A small audio embedding model, trained from scratch: 9.9M parameters, 6.6 epochs.
Rows from block 4 of a small audio embedding model, named by matrix and row number. Rows with one number belong to one neuron. Each number is 500 + 40 x the weight over its row's rms, rounded and kept within 0 to 999. All counts start at 0. Numbers have three digits each. After the name is the row's rms in percent of the matrix's.
Before each neuron's rows are labels from the 100 clips, of 14976, where the neuron reaches its largest size: "loudest" is the band of the loudest frequency at the time of the peak; "responds to" is what is common among them. Only what is clearly more common there than usual is listed. The data: synthesized solo parts of chorales (CocoChorales).
# u: gMLP up (value half) (model.blocks.4.mixer.u.weight, 576x384), inputs 0-76
# v: gMLP up (gate half) (model.blocks.4.mixer.v.weight, 576x384), inputs 0-76
# out: gMLP down (model.blocks.4.mixer.out.weight, 384x576, transposed), outputs 0-76

loudest: 1000 to 2000 Hz
responds to: oboe; note C5; note C#5; note A#4
u.192 106:514494485561558431569430527527517479502604521463468476508518492451522477500508476460491493525493479418574500494549547502475482502584468467491451473519413504480395565488467477467511472520543522571531482521470411536412483547447481549
v.192 099:553479496435532483415521490577483445466421391464487462493484433488474570519519494534526496466546535594512463504508497501509470526548443541523521528529468437506483546516481541484502464568510464540493510482537570515542473520601504515
out.192 098:502499574460531553484488494475527476490495475479457518490506498471504545546459470540534493504456446501449551524567539484474526519531535491553477510583444523455412485462543496505556440468498567486482552488501576460537552497488481532

loudest: 1000 to 2000 Hz
responds to: oboe; note B4; note C5; note A#4
u.306 085:506466494480532478500484584452548470460509443480511498540442564473454607472471480530484573499478482485479488480518530511509565518526548420539476529551447466427501493554455544551540512465585495480497527500452513470523528467470444547
v.306 096:589480506535504406472576465494448472543487560452477486389558515537500488532576467444545418532502542424490581459476508508494501477515414452472528523524462521383461455472499580454565483416540492464446491458506497491519447491452539480
out.306 091:458551512535501499495524478553594465561470505558451496510467531513503514526534508458538468518503509566491403542478470538477478566512509562529533499537523451522478535449498510476485456434474543422554559429523473403496507526522544475

loudest: 500 to 1000 Hz
responds to: flute; note D#5; note E5; note F#5
u.332 105:464508471489472503454448447506467548469381508523486495550523459562500490524516473498473540486520443487476498514508596556546453512546532491541516548439512512474441476500496530441489501498520511602476494534527553499557504519469629568
v.332 096:512522481522511526480457530511491509562457505488458511473458481495451484460520567508552483486484449535433479565526508463508556479501520476444624510548503493530557511422552478552502493508545485501545463519534431500520477552519538537
out.332 099:526392397539516447507446458524481494482538553538497493452502520465568479447485479463492479490596553557506496492503490511449509424527508488499460577505490488504531480486484505576557504484492496569475497468516517464552508467505511570

loudest: 1000 to 2000 Hz
responds to: oboe; note B4; note A4; note C#5
u.110 094:504542592430531518532594574502566497543446451560481481501479516409510565505520428462510472540589503582452490528518535510495550443500462465439516473534469478506486487517523516460506493397494494554534462549586484567510573538441476532
v.110 089:419524483497440487475434450548547494539511513558461396507496523468578459452515452505537450483535481514460497507458529493497482517547530529528486525545454455491504484503531462405491450500547482484531484449443526430517419518550544442
out.110 090:419531438489484547526470426479414588494458511458512465487465520563503521493433508520489512460496548511496491488501385444481538481522521510431512497553457520514556538480470453534494543450446467542550539485522523490517621517466585465

loudest: 500 to 1000 Hz
responds to: trombone; note D4; note E4
u.266 101:457557533473503448440483503516524531499586527538531512575454497516489521445481466548418514501506600482492519472507559482610553548553453559398502538471462399510471522475522509550415504480513521515537490501536550501469447478523526529
v.266 101:433490488477470471488542453514491554492471491511533489468502588493529507494549460517543479507573483514497517523485454572524456517524548485499563451452458470562532503521526496472491520460441485509454505542502462513445543564468524501
out.266 106:500482517556512479517477443447511466496572497485516571509471562492469568491472511451540520513504515555516516522583522431470554515491530470573511434531460586462405483493499551556500372435531489457453455511513488534473502491438509545

loudest: 500 to 1000 Hz
responds to: flute; note F5; note D#5; note G5
u.84 089:478495535528416539419498520441477455549538487490471376530514502580510515500536555495468545462534533492485440549467529527491516533539502464481546510513481479523465575473493523371497543501501511461497479427551473534488525493412492529
v.84 106:510558517512444488515441506475464516399500477512403430500482509474499471463422525575451503443521501523475461445500507532543530512432511465477451470458567559488486525486443495490513491517452549467491493503539578480435453481511463547
out.84 092:477499476466510563517473488534501487460553493532521569499414550522490569435575519480442422479510537471444556542513490537474499454531495473453477597497541500467495482467499467536562483421506436568531495519441489579530528557488492490

loudest: 1000 to 2000 Hz
responds to: trumpet; note D#5; note C5
u.302 110:549421542450492502487458529452447519528500530471529490453490408509478566500500478550496528464511499447503465411583531467588406572509425504505441475551502517403495504449462451398519485513520455513442476543528572487523464524511505537
v.302 106:487506520461472503523562509493488514358568588477502562544459535503505543458503512474454527554520513382518490489532471480530512510461521506482515558451554551526576543475516471504498494484453499413532626507548432528495480436502538559
out.302 114:528415487449564524520496534468548500438471530475472483445496519555529460479477498516555433522490505481536553518503473470446524465474476553515454505499523508493448500522526459516559552511481438471473575536518549417482407429508496507

loudest: 500 to 1000 Hz
responds to: flute; trumpet; note D#5; note F5
u.73 097:469504494520465526522498466492548487540531541455551500560487535532533521514503541555521547554504452471480521439448519475503544524526491559545474491520528528472490510520549538483465514517495459471508547511483451553536471445533493423
v.73 108:464465527518528525554445498541477537564505537456511474453547534501492573498513453523478571519533468523416503456543518406535542498511448473492499521501498431520517490491450514421508580538509502544481480538502523484475532513535504453
out.73 098:460550525464514498503459576507489535469449557571440490468559461510484404519502446503525502513513441499481536513565554518523505484484530432504489510567527515459528460444457496485496518521410510517534515384427480491508511541508479518

loudest: 500 to 1000 Hz
responds to: flute; note F5
u.409 099:530581566522519579561531496486490511576524467495537482480463486484528574546449520484531497562484474465477430466538492463537458428576507426487515516510483466485478540475551565501486420524512478510545503528478484515422504454495487461
v.409 097:490584487434440508484510403490481512441474489517568525485567479480491486602448500522461487430540487510541478539483491471502472513540465489542455456546433486499518490476498520471448462541579510463558507436498537529532445478483495604
out.409 097:480519529461465522520500478507450507526529565515499484492490419531440509488585567430517519480522522535479520457550506496453500521529491500513483486436481482507519535489408495473509508495428492471484439492394531507530545436550529585

loudest: 500 to 1000 Hz
responds to: trombone; note D4; note F#4; note F4
u.258 099:489478562497412487495545545500501480523559455491470455500454506517422544491542512454525491497516528473441415528485505504508537462524436623464515473535509491476474517484512516501485483451529404385436500488574494525514562449516517513
v.258 109:547567488513478463596482543503568555519428465488481471478480489499495504530514451502556492413485509519486545503486429507513507450585526534521540557552505400561484534536469505512511465480446507543532525489446521552462444457506504471
out.258 099:555518526476584509428534528525509498465526543468486499520485484522504504559512502510526541459450452467535526546487633490537549491484554504443457538438510469439558459511559447525506479508501519497545535489542441507487604548575417523

loudest: 1000 to 2000 Hz
responds to: trumpet; note F5; note D#5; note D5
u.76 093:559524454519524536510533516495546504504485518479463478557448439446482527412445509554576560466584486453510507526451449423512451497390495581455479491519523479499432474556499490507509480526513478535458527519484485542556484473563461465
v.76 094:571467540454483492480500500521487464462581508522505432460460530548443519504485463542482454471552477469478494464548532501523443444483513524496516541423524555454430521468406479567442506496494456503507454525540528551525464480469519492
out.76 094:501518530488526539472525545491560486549515523541521469540508430456529459538488461474475536494483485539522507472469482452469484486462540462519559487545562484485482456476481473479555517504492516509442461515452541590516506550435462448

loudest: 500 to 1000 Hz
responds to: flute; note E5; note D#5; note F5
u.541 095:555531449568524483512481483458565534456460503466507498524543534435484481531472472568474488471538587441545478529506503465423544600505489419446430461535558520530461494483552541507445406424537529474452500516519480501460583475464489412
v.541 094:509522471511479579445502490462481525485448413513399545560511515470506472525515495508492504519550555512508549545454493569495480500550482545569400552530634483546454496514481465581468514465474502473560492543477438534457517484478495482
out.541 091:499526546510492496470559545524508470487480560434461507497513521505578411503566574494577510481547444468551534520485428491481436459461474510540555508522526584524522434496397484582541565534413478534475501589424478538526528484451469534

loudest: 250 to 500 Hz
responds to: horn; note A#4; note C5
u.540 093:438486497511515548472487544503495558434451446539462501478504538485458546496529434449510526480469481454524517524472464496423527483463527536517491473476477448522436486536487519485529475488433549459488488503529499493440594568504510475
v.540 088:449552493509456474534525487440533492477493549451531537558495554497537471450513525550596482441452453505574544492565469443501478516540529520442498487422481533521514568468460554464467512476513459592527460449508569467536476528561570522
out.540 097:517469556509564480541516520487548510547519454560541475505526428421586536523448515512473485524506500525504469442455474564499449485536510532543537438507474452465550482541513516445534473460592507475471537646453519462471412537486453595

loudest: 500 to 1000 Hz
responds to: flute; note F5; note D#5; note G5
u.356 101:519430531508476494518507529476525507521503429590519497491471523508478526530502490574460371501497481558548492485493531483479478474568527434545536553451504500468527467404498423561480559508550487512501500552520521523491502475554485530
v.356 104:513492453454505514465465544542569510547520482531491593478494529486491607474459523587465526427527522484515401506450567495501473483528557492506509456524498506476487574563519501516523446520526522513534484557517517543445517476460550551
out.356 096:504533382452459500545501501523436520438514473485474504529481489492496505506554511524514523566440482558455542432530482545541482484512554390452427572474409555521489477504487464458515489558429474473440444483473527590523562474434493524

loudest: 1000 to 2000 Hz
responds to: trumpet; note D#5; note F5; note C#5
u.480 095:538436498512565530492522504547479511571528443510463527470468492458438569469534480525479548446522427422482507569485547514430489405532541449462471535487555534472465539571513512491472521541497500441546543418519557474431473510538496520
v.480 100:486584460525544495519519509531501491508519500479400466497509593545461551495502525567525434496470530548456499489523571476504560640583491543474512514496470497457528508487457522515444540497469547485534480606456528514532478498465491547
out.480 096:441593475499502562583452555518501575547605502519547493498562522520538497422508577510427497597513514497470432554481494510433485432417459467561481479506496519547443495521531510539455539514378452493486491504460383488533529549496444499

loudest: 250 to 500 Hz
responds to: clarinet; viola; note F4; note F#4
u.426 096:540444541498487496499563502485488481481499496442527471601441479452602491511447512446522430507508522539531508498500466508488485474538509446455484453546456499544545436525508571465455429445515535500557497490431508544479453517486493493
v.426 094:529485575452539449452473483590545440501503505468514615522466508542464398467500531530489502462518575495478460555458510468483481532450582446543500475490493480506501525517490523574491407411474499495474431455507458467530571517521541477
out.426 107:515480498468520500515484507506493443501464451561518500446523448448475529543468504520486489514485503522546534523466568444516572445466544415473459482525517535460467516471494455505518523515478433489550562513510584486581573542470551500

loudest: 250 to 500 Hz
responds to: tuba; note A#3; note A3; note B3
u.358 100:416473508545558420528439457519482454414490455495446581554499461523467522451541489569417505561505475486459534479465511578488502495497567481532578454530553490502536432544426457480469579450486500519451532481467519520489540517501493483
v.358 097:462494502483462482522440478460459530462494502498519549509577586483436479631444505490512528494480518519508450451528482518613519540457550516435480500490480447476519497507514593480455530529538455504463453573515602486536507510551442456
out.358 096:505527522521458513587547532532460486490574568455456418456555557484488562541544485473501509548499503499510459442492478536560474458541471523577458473425492385539454438539528511437518531487485521436533497519506553517486471462409461517

loudest: 500 to 1000 Hz
responds to: trombone; note D#4; note F4; note D4
u.502 103:506594500505517548525536530454572554460491504535491474511431562498470498558506473486575500449532455545528478520518534491554499526437521545543442495515518492512542513508516567523466508510486486520468497548485475469570517453488486519
v.502 110:477545565515537461437492519505591490464475537558476505449461432423462545492451523447547506495547462562542481497468453491522602512537520490528501568478441522425511505576453478475497482409504496473559510492467415489485471589461456468
out.502 100:438493431525492520548471537461462517481517478463512460552479522521492478540466425527484491502476503488510483532485472542492537570487596528448477483495428609549518478519502572547486538479514467527480513465463531511539523463520493414

loudest: 1000 to 2000 Hz
responds to: trumpet; note G5
u.189 102:536537481507551486517525508518440506452541482584499470488494581494487460550457534585568525539492469482476490424490450461500513496525433538480415545451466528502562472475429488530510524563514450512456510524485502492548498474513521499
v.189 101:501425496549512460472524461500486518472543492538527499473480456567454531501495455513469493488534472489582458539503460491476497522481477460545423587495539469495487426508537498546503522536559478512546515453509479472563449469468433528
out.189 100:474444514501555527571405518444487477415488568456522536509516425480537563538486473573515546497430482585503545543541440511525481527519475409532495559487532469452520507458542435535493508471538525459557490456492539481539476440517508529

loudest: 500 to 1000 Hz
responds to: trombone; note D#4; note D4; note F4
u.91 094:533488475464534460478439508520553541491457400473443416487477514513545560439531472536599539561490510502467543543532463505515466435511528524473520428515518494497512522463457491509483555428459555397434464439471557471514479536453519504
v.91 102:475535545547394530445567451433555529486439488541616550529475540485507507489456576502414510516540495447445486500502567514547497460504461499448539542523403460574565514518465493511379524502472569493572485477498493461481451530537518514
out.91 101:436461431501497527488449463480462512508480499505530515469474446525535501481506477500527536422589524509511513476507508516503516463486469559568429535588551535532488519497543503461568445468504514550561587504523523438478508443469483482

loudest: 1000 to 2000 Hz
responds to: oboe
u.368 100:474399471487496595526502484561475524455454504569511487537476584445521581567470509522470479505541541460486480478579479546475505409477454517471481492554483483455453408486487500476521407436513534511587558542504504513463459392501477470
v.368 100:456505503462488466506546523497525459451517476563484541508447548521422475478505502402532509413489541553475447530505527480527518450481492411554486447519486432476521518488500505505480437500424537524498518499474551434538541517449581531
out.368 106:530582544484573526514528525561492480518500465462444490561515418584472492454518419509480515490501570556549604531437515489508528495525480516550457488554534431459430604457529435467522558506475506480454468518483459588525437559540492578

loudest: 1000 to 2000 Hz
responds to: oboe; note B4; note A4; note A#4
u.62 100:591635508524452492498475476535510465499481479533447515455504511469485581494559524411534484562489572501503544541497534448506478538437522549496526556473498534497491551435561452514463539453506574526539599506502491454561501480420499503
v.62 104:555517468531456482495564453459459557496503474517470504521420547517537558523511428510502519453523526433491481508440480583502501445443501468552486451493514490492577443473583391456482526483511485480417511426487486472559556429459501416
out.62 103:445488488510531491511490476445500436501521428478483470504461588477578531516500517509530508467439480495480484525527494520479498449551540502418475513507529476467496500497518503475423487525562526418490547543570507482515454534505503459

loudest: 500 to 1000 Hz
responds to: violin; note C#5
u.313 098:487466466490508489509606498456479519541515515520455490466566542592516478485482499547452474524516492460512560467479497425465506531521405554438543475519510502537515519514536498486518520491488503543552541479508466370480414533447450524
v.313 097:472417491486547459484527474521456546488504634539519526473499498480489432465501507535512541445517455511477451533463578449498511506503447520488500514495545491508513493472463455445485468490472459505525503473485498513424446511532580429
out.313 098:453518578528464480453397499494436541491508529469479487496411527532495483466536483549553467506546414510432442521479498541515498426524552508525559500538539470413562573464485464518451479490515519560524484511509475566530515567534578511

loudest: 250 to 500 Hz
responds to: clarinet; note F4; note D#4
u.450 103:499526497431453492504471503480478467493534431476514529510425547512500488503519515483494512513470437477529460532477492488520508432542502480540516502474484480493478496510518448434514533503567544556570511495562495457569542582446482524
v.450 095:518509472491527514574476544511536467506519431463543445554452422602470439474497492480491465501428413542486448456471474595482519512510544478517545525492528491523489491456491492558476479528513470535493486452497531474544498453554457542
out.450 103:445531435521538469538490521480491565526527488480473433467488463504453506513479550566504516499475515604513497570517475488517579527569560556411494453530547472493514479480487496460499543493450520439473540525539548527434544490517517462

loudest: 250 to 500 Hz
responds to: tuba; note A#3; note C4; note C#4
u.159 093:523552572554510523500481474541550521549517391480493481445496480451491481458481490467528509505476493532513534469499455552489484481507518419430513479456486512548519497572528464489541550515470448512459504557488545491503523531494452508
v.159 093:508635519557458426448464454535465479480484503469467469576471568474456540484584529452499564480524513533459599522471460485498431486476520507561550514566518529492555499493512517544454482536477505515498564464472432472496470491493540493
out.159 085:492500389508532511477490510521504537480507508512526523474484489469399509474499420468467481472513518471493438498448506497484537524469537445562444471488512422471517479441499562467500415526528521465481531462483553479514486507580549459

loudest: 500 to 1000 Hz
responds to: violin; note D#5; note F5
u.507 097:513474514519563489473512484514526494584534478513538485499536472484465553521484452498481479504534520559509496485501466549557439556491420546434483490506499476452512451520568521521507509562473495528521472458578534395542490466498501572
v.507 100:500508543564464475508552465529543487489429460536498564470437546449479501478506480432499466477499515526514493557476475438523606481438548527528430455552547543577470477446418482508481506585515489495523515492472494524532442500569460461
out.507 098:516490549443460501421474574559510487489455449516526497474498505574451436486450509460486449515445445434444517575451562541463527485499561489483491484493567444500473453511464510529457467517426536487493523459514544478573514568550536466

loudest: 250 to 500 Hz
responds to: horn; note A#4; note F#4; trombone
u.65 091:547518488499453494492512500544514478540511457518570509552483465541518508546426500462507458595508487475529528493460592502440482499505467531571574518404453489505488479479445559565532494551501491525482506447497462440519533479496576468
v.65 090:493551454553509462465441556457497426497423469421435405528462517430379561519498461501490541463576498505497519410482472471591509516526522454476475547457534441474542486472504472466443518541463512497456506439473462496503427511534475518
out.65 090:600507502527452553486437530556489505513524501531415553529483503485508502547566487459485500500500504455531548420519537502498437463525498532561451479506494461491496489503538552508490541505521494443550535519448537531435514509487486514

loudest: 500 to 1000 Hz
responds to: flute; note B4; note E5
u.45 094:515462449584458554461475561541515464498480509465492493522573514502438482504568425533492505463595527536462487501465457483467471519521540474543512559430590457417500479546494488491497521499479531479550512472470474542497467546461418492
v.45 093:519527424451535509514497507429527445460526536532511473431470456503559512459537583542587512448494481423473507510487554527522521456528448491475560551513517521540469514539494547575577479488570425476476493481432531490526491489474478508
out.45 096:487449503534607546512503518487403549522520489477462497473511508488540480434489547500469405521561491443500423477473560434495564540459448585459573484651479476512476500518553539468526483485452521467437506455540528453440464509495462553

loudest: 1000 to 2000 Hz
responds to: oboe
u.296 095:427494437547485501460508488418540482478531464550461506538530452481467499511505488549497516518529453503459535503489503452594606497489551515571465500511465527553583485517469461502482470459451433535529566465581516557436537541486510513
v.296 090:506533466525524622582460516479510487494530466490535552467583486504509474532546514596555543525530504586486518514520478548493532479492565538539472530492472558487420550408491529515556495488513474504514582453461545477501557513566444537
out.296 085:530539593513555536527540510545491523540391506411507495448483486501535538552525516479556536530503462562474484473535465473436459499488463520499489458510514517495480506560530552469494531482532558538490490468456497503464457520525498439

loudest: 1000 to 2000 Hz
responds to: oboe
u.305 107:508506467438533452497498399444512528498541525542515450517474525543547497457525526539506486485556535455459488574556439459449433459499524467506544539480509542519488508471558450518494540481504521473524512523518567531414475430495489460
v.305 108:425494500490556494570480473516567486506457594489492473505503502433508503536572515517424547434498587476447528556537505552514548547465456427553492441550534469482454527490517506513506503472579490533467488523432553513430468470494548471
out.305 117:446490411446534555602500464473510444439500522465489532467553438536524538503581469460436537481515473537459502457441516522538527455478478528415507516427570522469520482501482528503540510525486500499483480501509493561517545510457453460

loudest: 250 to 500 Hz
responds to: cello; viola; note D4
u.46 106:442471448507498527461508531512474530478509539491527503546562534489485493465561422587510530470493471499443497504507499500593418519510481506499532480485436520441507507543491463449510530519549489466423504450461441439456501528408468482
v.46 106:476497401446472430483463543556466441415484478504521494526512481507409446487467430462531584427493488479500529510434475491525530456544496463497617483568557497481494482477584535444479529515517493494535537486505528425566409525496565426
out.46 107:490566492481491511450467432513496524449433440503473520407485512471526492487487579506386437525477507534502510438505476441460485416486472536538482566489506433517488485483532483542500579493457472482526466452490501512584537496517456510

loudest: 1000 to 2000 Hz
responds to: trombone; note F4; note F#4; note G4
u.153 106:485443531541467532492538510401480589491461444434460513540421537480439518605487414519441483473530562503547497532614487527473439458468474408513464503499533476459490503579569520492477541487504480453481471462446465528587510464517474512
v.153 101:554558462546567536486466435489526491468450513471507495512446604449470553495514488590549501505480559480556524512493489552529558502559489540555503529417445423462529502472500489507564469456480445458542544397462485453508525456516505543
out.153 103:434538475486502510600495559477513507497562471493530435452514525458514425514567518534555488492447493507490537525515499545488459431541541501476466470540531529409514481490450520503514571487615515514485474459516495468526563439546512557

loudest: 500 to 1000 Hz
responds to: trombone; note D4; note C#4; tuba
u.219 103:495476497476467578518473543481505480480510463470460458525468489540478443537395496487510448568489520493514495492502455418494444498552514476542532522457459518521512510510464515496478469526500497468526446481505645538422509510452475475
v.219 101:491546434456527515486524481558463449545494522459554482501516514486488541479502476530548496497472434578507439485491482534460438489550512469654435506528485515544467439495483480503503503412513501432511535512500477536491545442415517464
out.219 097:512546412539556558591550519434504525510474492509519451542571560476476484478515494510566478498561486460487475541522509486512468495536435479513449530482478518515529493549442507561509517542460473547516466550530529531497478474528474461

loudest: 1000 to 2000 Hz
responds to: trumpet; note F5; note D#5
u.183 096:545512556518425532443482513431519476458526448487444552463478464451549545430480503473511535547540508423547462492557465508544528480468546465453481524542562496534525522483478528526521503507493385426529538465560504491466499493475519554
v.183 104:514437491493481545539463438506517546500527508547503496547503463559496438547482495450478478449520560515486462503500542481563461527499475525483525489438484547505545446578535504415601522554435483522422553483533544462505525471515446543
out.183 093:456552522473503480536535434526528580436506546431534491529524488465509514545509572503490478511445450490516466583462531537523477459565463561511460565497462543447497471531500465437458519455533442441509509427537444460488507533538495403

loudest: 250 to 500 Hz
responds to: viola; note F4
u.34 107:455474541512534487528514462481488512476447510539469583557549439611568545461527454580432418493498479451440504446483535471503472477478551528417479459564447509446442473443504487494496530522461442519537549495534480500541467472446438481
v.34 107:530490558503542511516464420573524435642520519473501536490512460395498509505483603536494483490502458448530496457436491475558467534398503453530549424518521459463563574437483488486474467434473517499495446516499517503417468512473504509
out.34 111:523484554488539542467484482546498420448451496514523444453457477510485510458459509445495513504521491511509505516523440574436530461540447492553435507440492493453536536513509498556439491496511532469454506502471438567458503519499574542

loudest: 1000 to 2000 Hz
responds to: trumpet; note E5; note F#5; note F5
u.41 088:468521471509566481434459465431518509459502487495473533655543482574464590446427499522580516502536471513467525513499436568501523493465500576543449461542537477503475551435512492531570477517422499424467558490504529521526486490504421515
v.41 096:551515506519529541452458493514538457475503513423490506461540518486525495511474516540486520539445547452504490561541471400518456519435478466451481499513520537408490440502472498467476441577519532483429564530552531511531493455523476408
out.41 099:455449509575529533512497544567410587408418529512523502488485478518501542471462460489454551501527504506550522457468522448468503478519533497515487525555457544475477504538514456441501609495545480535446515530452497550537552558531545505

loudest: 1000 to 2000 Hz
responds to: oboe; note A4
u.13 105:463533525506500543501465580498493474513528516474488528493475452548565528572498505549495487485493415406448563519532536526482526497529497506473517453530499539457503489585492490494556522557494381547456458456586434524562440482510515501
v.13 098:454547469568511542562511508445543468465526443486487534473537581468523553474526477516520459512462505487522519520558575500464515527565461452504511455522531482547483505579539465485554449506508469475542419572524472518471483478500525522
out.13 105:456518478549468542545512501511506514505471563586527530526448536438466492518504513567494494521493455570509481422384490441470484521481479475515515584485602469509534466489530580526456447473455586433505535525459546513413598437531486494

loudest: 1000 to 2000 Hz
responds to: trumpet; note D#5; note F5; note G5
u.66 118:496439515419573464504453503436531494508517520532445484463558520474488522544514507510525521548494523420492454591494521513551541470544470520511488560444521468548508461474491464497509506499485566527520499446555459432474453505431536477
v.66 114:469531508539515570399502476488557496469489540431453462637509447461559558509492475516493530515568531535534505437481566546496485462533463485495551519532515493539578460458471531523467467497491507470554481389414464443491562500503484516
out.66 115:516523488490577489463565504526490503476523537542497551518469462481553534551519460565566449457558412475395516534572501507497543427507469483520513507507477518471476550498564458520515473474430479467501478478486509522557485587498598476

loudest: 500 to 1000 Hz
responds to: flute; note F5; note E5; note D#5
u.556 090:498473427508543523487508459428500476508513440527466443488572477512482496411460523473473478486457468594477493495510498552448546440528576457493505533459561506449486520436405486517619474503517471517485480454451495517474520448529467570
v.556 097:475505521506478464506495535526506434489449486452508516412446489490462490485488530492468528458425549463559574572525477433515534488505505481540461525476512470527511470430488475452502485510518478470438470487481579520495524517487525504
out.556 095:505487522473510523497484467565487501488451493540487555496484461482584552529589513477507511510491487490529480551429520521517499500529521539523496582480460465563438574445567442510545489467531481561527553526545510522448497500433510479

loudest: 1000 to 2000 Hz
responds to: trombone; note F4; note D#4; note G4
u.563 125:529553381478461478505482447493452592430456449468464528481492495527411384480501540497501575513526505534500501502453429540498522532559477504540491481542541546516440454467491427460467513452551502514419523528495528482470530508492439513
v.563 119:463468556572474515565517527497495575506523477460463480477503447474528481500463441516516491544457472457463473455496497526523523448481492511435559577486500487579494553513441525504464477477504470438538534518427534457462515509525484467
out.563 111:430526451500550469522533520464501531431525509498474534514548453577448510550568515557506551461532516476503466533504519447449425504484559508458535542560567501460536590500494526525507528516446478505455419454520532530541525541516515461

loudest: 500 to 1000 Hz
responds to: flute; note F5; note G5; note D5
u.255 106:473555491544518493450449455570529556486503556471433514515409570474559519495510512565477537499427427504434499508440493464521482559558456431433561529477471481465503406578479441430506558518535466585505454441520468516463449490460568482
v.255 094:523454500523511554416409440476552514501530619509493501500454465511446486445542545479494535486530525451556562535579510459485508498544496526480509464557544562469544398431537489523492494482575490458495480477494427525505547506511534574
out.255 095:472464485416515499486565480463472468510466515565541456530517442543506490613456502402496472529480513453500500558573559499559538467474528535543496540543581526527506484495536540581504459529536453494447492539490588514576532600596531501

loudest: 250 to 500 Hz
responds to: viola; note F4; note G4
u.232 104:514512527538512480507482457515466500480496486512495485486502528482511522514510514524504490478481488464451480465493508475458392505480498449538508451503387455443457504526495509512488475526457532531591597464438513568540451474577541560
v.232 114:518537510468505558432566510534428534512455492478485543468463545471466432526483489534531531500528569483495510488413562516511473564475514520580536510473502486543427566500528476472519489471556482589466524400442494441474571524539522552
out.232 105:512498490456508518603526517460558529481486550514488479519532508504466486455482518540483530498497451586526640565536480571542447512538513480498495525568496522537490491449571502544416466471510510496467495590547486517518527495485574433